{
  "model": "masked image model",
  "dataset": "stained colorectal tissue patches (NCT-CRC-HE-100K)",
  "train_examples": 90422,
  "mask_ratio": 0.5,
  "loss": "mse",
  "encoder_fused_qkv": true,
  "encoder_bias": "qkv",
  "encoder_qk_norm": false,
  "encoder_patch_size": [8, 8],
  "encoder_width": 160,
  "norm_pix_loss": false,
  "decoder_layers": 2,
  "nesterov": true,
  "adamw_lr_other_params": 0.00092,
  "lr_schedule": "linear"
}
Rows from block 9 of the encoder of a small masked image model, named by matrix and row number. Rows with one number belong to one neuron. Each number is 500 + 40 x the weight over its row's rms, rounded and kept within 0 to 999. All counts start at 0. Numbers have three digits each.
After each neuron's rows are labels from the 100 images, of 14848, where the neuron reaches its highest value: "responds to" is what is common among them; "colour at peak" is the nearest of a few named colours to the mean colour under the peak. Only what is clearly more common there than usual is listed. The data: stained colorectal tissue patches (NCT-CRC-HE-100K).
# fc1: MLP up (encoder.blocks.9.mlp.fc1.weight, 320x160), inputs 80-159
# fc2: MLP down (encoder.blocks.9.mlp.fc2.weight, 160x320, transposed), outputs 80-159

fc1.140:551555478501533532481530570432431435456454498553566490493511525512452577539364500516481471475549520500582511488449504485532506453454541574536542483532505484480463485493470557562484447502523537576493442519451513499542461465517448476472538522
fc2.140:468438467485490553461546427492494600470476465467403499486518532444422504449634508570507572510482468531474558483534499525483552480548528447447546537494458469497451547534479472440527530487485547458543533540514485486541485501490544507507448474
responds to: tissue: cancer-associated stroma
colour at peak: pink

fc1.221:469491480551447504488452517453491537472471506557547500545496498560521573510455494581499474467539450435612546393443503464455535454461524492456607496477457481465498505622552511453527448506521553596493509567448415551568486530495464491495536459
fc2.221:544470501497486544482443551529517532545455485567491468501598479483440476425468503528481521495488449471478503507515477496467512494531449479501547528448560462516475515448524393513503579541469501555499538545574537530459444414485501458493537472
responds to: tissue: cancer-associated stroma; tissue: smooth muscle
colour at peak: pink

fc1.15:447496493465546505488514523494406443481528506439564519479511516463461485514526553444480481513480527516469522454487547497480511496506581559523478557534475567543479451445533544510458515541503496449478569448486484549460424544537509528524500394
fc2.15:501537442519538544521545552560569553531496519524461477467497525499425586490513555532465451505478571490497469469516535504485362543511512540475439519517524532510630491408553508468473469498507475478528474506551490482457452492480548399566504505
responds to: tissue: lymphocytes
colour at peak: grey

fc1.255:550514539446555514504560449416551460466519470512521533518484534553423486529483492559490471591511454478461462502495456555498524484460447509526517509486534465515470473467506530506413461547486508429452558521591519533488437594525414506563529427
fc2.255:503451568496487489529392525453505499535483529616536464508510423496530438524525474528474521482434525461528535465466524585500547473534486461501489499568468489420478496542558485523412468491494535548454540447523495486459544515500612522509521572
responds to: tissue: lymphocytes
colour at peak: grey

fc1.161:507540455477505523521531561443509516534516507448522410430485456510433483435429417527514529508505539471544535537562488555501460452526563424487506502520552475475442495511487469452474561525557586482494538578456472542455465536457505456511512512
fc2.161:495450575433490497471573497522594500516457476515501557496502554455497583515509554418421444515516510520460533536525577521497477544435488588516509560555524554545477502451454459552510482517511439453535448412572487515523503483493426477502516521
responds to: tissue: tumour epithelium
colour at peak: grey

fc1.33:560466542547551548534535503508573432398482474522471468540447479467498539592449494483430479503517432503485413491415523489501495514434522490545468479423526501498552476565501574540512528498475551507485518532495526481458548524474580506512466547
fc2.33:540542467548482497493412512479439497544463460500489581502500513460476509434473456475414554464502526548473495501548505445459447471475448503476451444458551535465509555496464441535480491521564547551491413550492502592531494533510416512495424538
responds to: tissue: tumour epithelium
colour at peak: grey

fc1.316:502468497515542450527484522453488491578528486481502515462531505502548488528500516588421549477442550563508498528532506572462562506427511455532516519407522500482442496505531570507575435510478471407569513506491545542500517517461504495576533515
fc2.316:480536414521520534470549527573529520407517466516497506511488548564443431540514540469480503558552558498555538508534525492533505526530480455528473477530500420492514497452459423523531561532504570483452518549478487473456497457487405495467450580
responds to: tissue: normal colon mucosa
colour at peak: grey

fc1.303:466495522518454434505443560543508467540406495502551488545458558526540569544503464515450530540571487467507483509523486491530551453507537505444572496530516403470451525498561555528536460500505557548517472536434540487461561538546476494569455524
fc2.303:489511500505488546456454549534521514504485529521416544398555530483427538504539465534459517486534524523436555522485498469497472557554462500522470501495501540545487468467503461509422507510478467548500515431494500509469484505404462469488541508
responds to: tissue: smooth muscle; tissue: cancer-associated stroma
colour at peak: pink

fc1.314:471496550398427467450479447494510509523541464503554522499444494541571516481524575562460544481554443531586465477514493502485526513512433543509499546515573458587505558480494464562510463495485477519526447498474519476515499545494528489434527498
fc2.314:466487459493505510496481481516464494460410484486456495514517486439549542445431497548517472504443531457528507526549587478493497471512549473492520515390502535518541512507523508458523472467520524480515459503596499513502522499408503476509498466
responds to: tissue: normal colon mucosa
colour at peak: grey

fc1.40:531507480533485522449558476508512488531554475516469496483494582540454427487482554474535496421420538567423473514503531557518451436564414542467494519443494540519534532508464527472486492466539458459487463488570438463503517512519531554474477516
fc2.40:500520498538480541578471498538443557541479522488520522434561507472495560544496404504493544508559471458462580520467509508516436556533481458528507505492467460559455486427465478498482522597446495476458515430445524592489462438472496458544522445
responds to: tissue: smooth muscle
colour at peak: pink

fc1.61:524466543502556563508462482475511547518519597512545401580467513531473443465469509464487498462477525483552507564516532486522505517515573455610496529538487499562439511486483457449438429498590484517541499481483451537532456550455569466580507520
fc2.61:536545465474496472507523515586532582540495494514531584523577548457475524538481579444476458546521462483501524542531531469484449558532441499506474450526527457547567501467489417468515506499539535528498410523510480499501482481412437544431562495
responds to: tissue: tumour epithelium; tissue: normal colon mucosa
colour at peak: grey

fc1.231:517498431522563574483499529509533557482469514470507504486512532567458542521526560481511489535558546460454514530481510503496444516483532456438537551392520536539499463485503485479585412460540506472481493543468531507481468452472475546506562456
fc2.231:506424558484468505476515514586486513516476542541503484493555451478554477518563530536474485442482444478543498417458513433484491496533474558495470425557476402425514540566522538461498512516390532545491530456533386511483539526497516495510496489
responds to: tissue: lymphocytes
colour at peak: grey

fc1.243:436527507479549554503490526545504465476576514536551584522478528489483506532487406597479515453441517467479434485471590567479524554472558526468556441503570485443478471514544486471524460510532529445580533518497487540459473440525516457470523537
fc2.243:551510469512494464461542484481547513458487431451474484431513519475505480502424496492497536433548492556516467478457426499456500459543461501524525629467456490503510512490411542589495491442467545516469541533463558566495482469466487506551526497
responds to: tissue: smooth muscle
colour at peak: pink

fc1.59:509509373437530542442584493525495539490513528497484489473509530474459516555525515526505458465545507440468502492513496568491462497575507479500517515443512491511463477477459463493529530502556501480518425567534512437533498551468443528503552518
fc2.59:480426555538510486513476518501493515485472553487492521483547412530559537481539526498442525529452488457520523450489583388501520524474469567465508455515469401445562503537518524489532504510438496532451582435497479547491511450513533487487484493
responds to: tissue: normal colon mucosa
colour at peak: grey

fc1.219:542536505493428479468572472511454525529473521495456446499513475513520469442459471477527481537498486508507462536438438510511481543513520579493517482460488519565526503559478490521509508530588451483597494508385499488502434547434517487517532534
fc2.219:402461453499620538478542496523485511463507524526548539504455484496546531578499473563527474487507519518512432474469557498476530497506461427441506516518555418472498524488481491514523503477551507450544556457481472454486536490536525492491482614
responds to: tissue: smooth muscle
colour at peak: pink

fc1.244:459570527485533561461486496479473405481489484542493507521513479508551535441522533473544576577536509461527526517569525533466503481550491528486486535435489571545389523540516506500441482492510543513525609512454552429470462472449508512495468486
fc2.244:503485560520470502504575536472545561528491599509495502481501541535462539569465400499501449497537434498475562460454427493482444551523484442502509512547438428520540476474565456518449484552460462522455467461478522504444498455513529449480592522
responds to: tissue: tumour epithelium
colour at peak: grey

fc1.22:408514493510500486493474559632490581410518480496497521567409508454445559581506423487475536466499475497495459479526503535431456516408608557487528421519504455472479513484587525503454492425568520519498491489532538546464543526570458496506528486
fc2.22:498451520487526372488566483466483536512490472518435500476449517483516434473448498519417598516465534518441472458444484478469483585515439523500528537541564490550531519505452443515524452505499535535498489582435568487530490532492528466564431452
responds to: tissue: smooth muscle; tissue: mucus
colour at peak: pink

fc1.123:442501521553560508477442499466565493547518576472456544507514455512485483440534533524526561446451486446546472492471525480510480599484495466418465568544536513542503485501471499490471500496460474454475465508514500566596489448443606525496487478
fc2.123:532474493453573497485476503490480463468569511467510464551480459486555493522469523535435502510461416588527456458486569542554546532539450507496509457521474484470499525564507552481411527470532532494485493540500549470492492480508563482496523405
responds to: tissue: smooth muscle
colour at peak: pink

fc1.122:498472469490445479523505495463434508481508484453519570515477485457387490516498504532566495535516498526494508478442530453499458511478437546514506509489438456454564448549499529462455542665481535531502541477541489472541520492534453498476525500
fc2.122:555492475523454557600480530488483520489556518483527512521533531479508487546418465508483460467522508495496510493552441476444450541406529491591504531552508529516507536519553449455457487568455536553481464461484534524474527491448460540556530549
responds to: tissue: lymphocytes; tissue: debris
colour at peak: brown

fc1.299:387541537537504453455506500506528531538515522476476509504499493536505451538539546495536461487511542482478547489488466552522561510483558492507552413515578496533431527493479441408528542389469447471476501548512491494500504501488454471546546472
fc2.299:522512472511509587542514529579518599547474538466488457562493508513427511504503552464496504530525477493494519470524486549496527558531536444504497472465433493544563507530498498469569494553584508484553429487494508500506492531440484581488496505
responds to: tissue: normal colon mucosa
colour at peak: pink

fc1.80:496433493488486509541477533511454550515516505465553499504506500487495472437407521409577485484577477488507524544597462525450437483515494506499516523522481556560573472492521537547417489515543540537472471521472511511590495550508518393464460464
fc2.80:554501449494563522528560514541474456526470406518469435552449476522564473537452485490522507561517576463466455509518484575478456533484546425497566557395503481492570456501481525558539515541519484522453551586461551474450489495503449519493471510
responds to: tissue: normal colon mucosa; tissue: debris
colour at peak: pink

fc1.204:489518473443474458539581530509547478497449485461472435453514514477477467567507548496516437492507521513498469503530531421499520477524543481496458511448546486551501472444452480499530485483528501483487482494428497539495501506502449518461480536
fc2.204:463444461518536556488427481514444557520532572481512539500556447546506513470536537516451518513495481410493557475470598489505491562510448604458517464517481442448545520542537498494484502528405522550512512437567487451491542520539538508510523475
responds to: tissue: lymphocytes
colour at peak: grey

fc1.218:532488476517507500524608461510547493560438458513519548489508447452478509466481460529430500501413466441545448456523478536481455458502480498559503494500550525516524537436525442556501497446418470552543488576492455576511508484500449456493467515
fc2.218:457568473490560525535497479546435500475521467474489525551519520555585485547480541431483515473506454565427470522477531575537564480431528462484440437456488463520490525454442530484478534577568536443554534487487455492504502497467528467545511561
responds to: tissue: normal colon mucosa
colour at peak: brown

fc1.96:524452558450461512489527513502507460539558521469502514498491480427521545505420452519513514578492497506542510454546578464497474513523440543491530460473461502477410542532533533499543528536474476546552464523477517530588509506517483542464499469
fc2.96:480507582472533447491506549432500441503474475472575470514485493513566461455526445527448456456476463531531517513498477475481535431461480605501489481578461553456522536571560548460478486505435502588502528491497490462486530510536554437484487532
responds to: tissue: smooth muscle; tissue: cancer-associated stroma
colour at peak: pink

fc1.270:524544539533524474485528538453513484476513538478470457518522518542486520465450429485567463511392495535526499532497465470538516537523476530529585454432539539547456499510590484508534534520453547526501463471453458469523460456557462444497519490
fc2.270:509412605493465478515434495424528520467469494479535509509440447495501460492493425516485512446451429558537495478503529472495531489494453594516489443584489508465517531503569527482438481529429481627499557445462499509471533513574589438513527492
responds to: tissue: cancer-associated stroma; tissue: smooth muscle
colour at peak: pink

fc1.228:477531552499496533532453534523532549558509457476517582441425512514494493494528533440494540485485506507458509494530515565473502478517597504568447471535530519514458526428518466488494553450570499413571509476497496489508516551498447472498489446
fc2.228:512491420506560549545565469527490556451503549479549440465590533531478542555560543456460461494507508424545536433491496429487493573549497466446476438453448438519536477520501458496546508506499505506506454538491506520462478482456524557473519498
responds to: tissue: tumour epithelium; tissue: mucus
colour at peak: pink

fc1.240:467515420440501528456547510600508531555496529529437517527520463515423559474467521484510477466512492454481523510517452463485455493556566535542509519431512441462545469480490533508517488547514470461505457550546482484480539460437443535428517513
fc2.240:502373554500476521492485506495509501470470577485520502457544470487536456549564556534452474498498421487579530465449549424492507541506453517426508436555490490508510537499504480481459516462425522560454536439486433480467528522531562501542516489
responds to: tissue: mucus
colour at peak: grey

fc1.142:450511525439560489462421454466455484493496571487511505463497520440520515440543479483528490481495442477494476465537476491479473516468546535492501441499575480511591537510451560479546519527470514537443443522538482574513463412493476558530396464
fc2.142:532501539475476523562464461459442470450511488491528537489445530467649455471489462493468513488478493558455493546564531462530519466516477551451438458529544460484504548481532516462472519467437490533479507541541429535518572533508524489537486492
responds to: tissue: smooth muscle
colour at peak: pink

fc1.269:511512490490486492478523594474439542514493520583514518486478475461514485442538576548546479492519491456509416439573500482485449485509452485463502570549520501515466525516469511540544533505443446502484420427511496466451499516488438459480539546
fc2.269:489519448459470485462549495559461561475473558541459484443500435528484553537557510512533542555505496450484510585529442505465502531573456523478504630494562480517397469528505501530494461534458430494462489446530551541534527488537483520466562538
responds to: tissue: normal colon mucosa
colour at peak: grey

fc1.145:503468485549518483467526382476468523448485523553516475472483505503522500483459483546475485601500490489486446512429480565511490548513486532504493539515464546474520498536536512524486563511552532545508455551497544538467467503443529542491530487
fc2.145:556426560484453512497419502445496500432433510530541504528470451483527461477487417553492481473445471550511513475502577486485515484501456563472459445563495545438562557534539495440446443533457471561474539443463530499469508483564598437485504530
responds to: tissue: lymphocytes
colour at peak: brown

fc1.51:509431554495500584513398495466498536478511528510507613390507463512510516477538429468547453525506503468467483469517527447453466524524507509518484496500491421558481472542530457470533604504484520519477480452445465561508456475530495520488509529
fc2.51:458486555484461495468498539450554449456529469505419532458520546556492549501499482546528553487445513490515511429513492488561500455547523535579546487476461525414460472491524512481451436552480489462421514487485550573518511524562444454479550481
responds to: tissue: normal colon mucosa
colour at peak: brown

fc1.17:480468583506515494485476523479522529528445585491474474471498508535441538487499462401475502551514442489509493481452491510428509486493451488471505431539547494478490598499522472489480589473449435566490579417481518425482509529503502566502448528
fc2.17:391530485484544445496538504473508522574474495522409509501485566470467476422499506498531526473523601495445453493459457563562512512526554448500507489452518565492428488465480522499533492414518465498519419580553492501475540537456432485500484476
responds to: tissue: tumour epithelium
colour at peak: grey

fc1.182:550461529492506527524525565498496516495496448471549495525414453490466519539470605451441520508466473509522478514552507477499499516486427482499510532567443524491563506515523443518500471560498509438569540499493467433533505538529602467465500519
fc2.182:537562392520499524482542507585422538485452470432544504525546568433490560561537535585514494578434467534533503535566449487447483530504540527469523585462459455552524466505453516572554471558540544522534432537503505518529485488468459555466467466
responds to: tissue: normal colon mucosa; tissue: mucus
colour at peak: pink

fc1.12:500515563491549511458452462541506494446483544492458450528487476527505480532500503437520484550553507467443523489491456500533537516532527521506507447556522491557471464441518448528501460531525353469486476439529517491514488490479588544482539514
fc2.12:543523440504533476498541513487528516511485515527478499467488497545488489511540508461538539465494460509551457475431555469518547475481436472472515594503420439448491508510449465540524543457482553436498502615516455486506534471498422432514506482
responds to: tissue: lymphocytes
colour at peak: grey

fc1.4:513477461482499495433587492555499514465487476510468503473505544491424552524521512457512455541552507403484470450519477513486439526586508480482523539432503465571503455439448469495573523525531510451520433573514530540545449515451436529520472564
fc2.4:485422522497509543536492505517495547527436550478473475518567462546563471467530563548465536491454482478556516480449562411492523504476457547467478456532508430425564512564554530445470461477417531518474550426533423490456549485519545529487568441
responds to: tissue: normal colon mucosa
colour at peak: grey

fc1.173:476502439493534492479538498579518486465512477503501501500529516532414524529489547454501456502566508422493486477503532527469501509590506473443506602473493473564464433437429440493604494473570491488489434511534517512482495497503440523518469464
fc2.173:479454533486493552508489514477503559515432530475467503519556438476559454516584560503460527462428510420568490498461555392463460566498458590491523402507484394415559513518503516486478500529433563511512556446507428500506554488503519505476529482
responds to: tissue: mucus; tissue: normal colon mucosa
colour at peak: grey

fc1.52:518524513509493491480457531568527463443497532457459545535471474503426422489572450520497473582464528546521475511632479505557492474504544529522527473520524476531500516450550441522458477511539482510493383534531522489462505468483442503504467470
fc2.52:513525568440452421496485500495530551521563547480509455455521520501493531433543597504498475413545546527504515477494499447463503549509525465499475464531516556457542497432448543540555464544453494455560404450520561557576558523480554451533475529
responds to: tissue: mucus
colour at peak: pink

fc1.9:411410518480524478422463466443394576485463495512451477558536461525465512508507498476521512535492518503467474445502483428480463493486486490479576545549526461434529543518498552489497520496457536502523496474543534503529497475542589478498547459
fc2.9:509476514467490458526450479471454567542518456452490495489442539475521527519487481472421520536535544570512500433463507555410541565562481444452507507472503503565486542498512564507572457529395461568524489460447494484557488516503478446487475510
responds to: tissue: lymphocytes
colour at peak: grey

fc1.129:545554506557480536492470520561555480463479548504478479533490524569489486584491535468445482461494482494469482474544450550542493470546557499506520447515442535511425544496514499541477531537446502469536491523458467594544520515557423548542544460
fc2.129:462457504468508485543550519491507517555513458455485544459500536458488447479462506539434514555536474557540478497445501410525493526446503461533590546475529443498519525474441464473514525464531512528471510506517539508557543563504456544506499546
responds to: tissue: smooth muscle; tissue: cancer-associated stroma
colour at peak: pink

fc1.134:522511562515524488484457466448580502562508535508481501510479507533538546594538442609538534432515507473546552517499523526503461578517487434395555479508498441527467477504488532475461487509491483519489539464502476514612480566464574514522491521
fc2.134:554466576481539430532450499414476480550466454466527529473544456492576460459532449525489490473462405505529557493516531493551472502466524534520449440610474476510550520492566519504494505458437512525455554469514519474495506552514588498431428565
responds to: tissue: smooth muscle
colour at peak: pink

fc1.90:505539518463562536428500485446500509491530512511571422475517466587549451465427532516551510515563420543536408494559561482489524466481518476505443489521488494487553516494491532450550450510554455460512487495582542454487482564499462445585522530
fc2.90:521464397546521489493426490541470560483483442478461540454516449465401487542567491470564523533526537455451518489428495470478477612584522517497484446499542469474515469488470472515466508480468495441419468481548465517494541451473450490462511492
responds to: tissue: tumour epithelium
colour at peak: grey

fc1.278:496527527542493442581506596559537529531519472556549488463590492495473604500482524441447553480438481528459547508566465572514512523503534433531483471557520493446577442482480443507407551566517459483502544458517467525518487513511519540499536502
fc2.278:512510421522572565451491460486547565497511512505411506537498454548466483602548580467534508566568531482504517540493500464463524509518540473439401517476525425549477455469472519561520492479490483449506497461524475443555518536512488473427462535
responds to: tissue: cancer-associated stroma; tissue: mucus
colour at peak: pink

fc1.121:574499462492533525528415449423491523542482545565512446544534553467525538452527491489556517450462509511473460486515511549477481518492467483511487465470459469490580495476525546499460428479459485517473497466462479550464491478435508606534474537
fc2.121:538549558456458503510453463459493496464492515466576523518509503512527507448511443579484465447507502583516470531524495503498485469494485542457424459522495585457465493508466536461424505494468497571501495540488497539465538489546543469530479526
responds to: tissue: smooth muscle
colour at peak: pink

fc1.210:475491515528504492488439509534465512449553459449460528536445497510428492617502538452525538498470581477460540516536518560470545514514540515491475586492558554500544528481534479509486535541536494425438472473551480477480475519487503474427525487
fc2.210:504482481521477519499531480534526551514491528540509478469591496532479568523512568420511492496494483492589530479474461495491477470609462492488493524445462479501485526503462510478560465464524559493506500461529479507543424523463437573492479565
responds to: tissue: mucus; tissue: normal colon mucosa
colour at peak: pink

fc1.118:442558515474548543567409512532525531487434441473515499449477538444505509467497508482444578534507442480517503419505528574534548402510520514582553456455420492486446488473519499436535503497508506468515529558433531514483487528486495457531473534
fc2.118:560432524525455519590526484474416474558564536574516459548476481437530447550487550513465416499478514442491481538557467502476461495535531486479544457500502516456502476488553477476470430465510469553487517484525512510468441499515499521552512523
responds to: tissue: cancer-associated stroma
colour at peak: pink

fc1.263:533465568428456535498515498464506528475540479512582531524459484478542560509481556526499437481519475568526460433487455484531502540504534492432463502553519465550549532486469489407451503446502510507535416501523478471473475483485488485513549464
fc2.263:509495478448530416530502472504503557498419509522453395564500516462456540492470592509495480515461443538499509590534468536524489506527535474447443507500500523540524520516507583515546481525507594518561503466545483495497509551473546408495493503
responds to: tissue: normal colon mucosa
colour at peak: grey

fc1.280:538543402485519525504577528573570502471503475511471512479567517514473517519447569502474488524504537458506494502464496532493533486504533417464538545461516494539492412507481481501590438477472508519524457487484429533543508568464446521490507512
fc2.280:467371517473468503533424512472427528521470588481490510483533481508509476519557551514490510476511460439547535414492593422497479520515462639478462447546488448467537541475485526466430504516449532512449512451507493439442572520496522508489539517
responds to: tissue: lymphocytes; tissue: debris
colour at peak: grey

fc1.249:548506525522421549524477458479466517502481477503560501502570470468459526499506461471576426460518487487483486476481504571466494479491428517496442489597514453515541495558475517488480472503511433518481468531483500501496544421518522478589504586
fc2.249:487510475540473560463492470494556501415583538490561518458509575581469495579541510486511466520505550514495545501516524470540485536535584478476449468464523475503484353539497453511492566532544479419442534480500533446516467530469499505516491482
responds to: tissue: mucus
colour at peak: pink

fc1.185:459453470477471482534498514539559527444543540498477492468435497498553494536455472457457398525495389517543550496492502531549542488593511517525604543486463490534561511507550460437450434444567463508529505506475541475551465525453535492482559478
fc2.185:435480500505454596523507513498506486509523482535517491536528508413426507496554493478483552466508554451489483505551471520532422477464498544515535495471499492616434411622493495454430495446553524459488453455531476485463486495517464517462495462
responds to: tissue: lymphocytes
colour at peak: grey

fc1.214:504477511521537501487502493493522418486444492564475443464524506461535495520479501524518535497525459453568523516493480556497499440435558577512482543498541492498453464499501527551490523545487468514509516534595473488519477470485513485504508511
fc2.214:423458482460490479489539461536546500485468533517495524468498445489577491480527468491467477516397449518510539501455486399581472443432483575484475502583470517507524508478531530482542470444499483563480544511508413425512543559556578482458494457
responds to: tissue: lymphocytes
colour at peak: brown

fc1.7:477435463444426518538484591468474516495582490459498487463487507486503430502503444503560499477511498424610453543479513461440447441440525511525476521497520517500447509529458494478547584499505571532540561540537491568447527477492576510462519562
fc2.7:522408466514478513466482479545461512463472553468553574524515430423442607540491543514538506505499487509469514554480525398444457529484452529490438511515495561522485482500506467517505537563414544567550460495467490534511513419481470488529518500
responds to: tissue: tumour epithelium
colour at peak: purple

fc1.177:464479535560477500565490468528462459479593463478470419502447491560562540499487475450480498428484488440524451463533539509490497542472564503508531473459530509469503536572516509432525568449480508553504518498461511490436498508454558482480560467
fc2.177:445419460550563545422521536435503529500434540480511503457505533496487506551490573479494578566577484519480420499495483535501490534503552429552535468522439483546446493518564480478485457524520480472473536510550475511572466470470459440479539508
responds to: tissue: tumour epithelium; tissue: lymphocytes
colour at peak: brown

fc1.127:513514474565455544507488482497424598499498506455505457466536513476581505540512482540493518440509543528522467490473489427529461535426515461464442504464540464500516454550436553425551454476579502493480538479469455518497523465488560505513594540
fc2.127:520448533534480473502439474426478446480496507471528553505455419472564452511528450542483528489458409537543469467461533472520547517521498598503506431542434506394519561483553533467418526488398472547460555447467476471498530502551568428509530507
responds to: tissue: cancer-associated stroma; tissue: lymphocytes
colour at peak: pink

fc1.87:470506442546552561491511510553493554519498498513441499468493583508468524524508545490541474501545547462426514497498513500480459542547501435438509522468552467531510438502464457496580510436587511454521471483506446545507493490478411508513460522
fc2.87:520431527493481485493517489517548528483456587494511528533579450548536490504552551476474522468475421443607542498455522457500504503522485593462532461529472459438532541476545514524448470518410481546479539530493449497463565527520537543487534472
responds to: tissue: mucus
colour at peak: pink

fc1.245:534434516464488501501523532508512534515457488511530453504472513466519571467500485532530477490522465489555481458430539463548511397581501581580462418494426459531505533496552518516574521585501426465518454559495502511462434525440511500509425524
fc2.245:489487504493528437421504485432496544484443518515507482584475460538535471474487519510548520463495424498526459421549484490530543461532485535534563505497479584473555484503551548501531507501481412572498527503514487476475489473548464481476475549
responds to: tissue: cancer-associated stroma
colour at peak: pink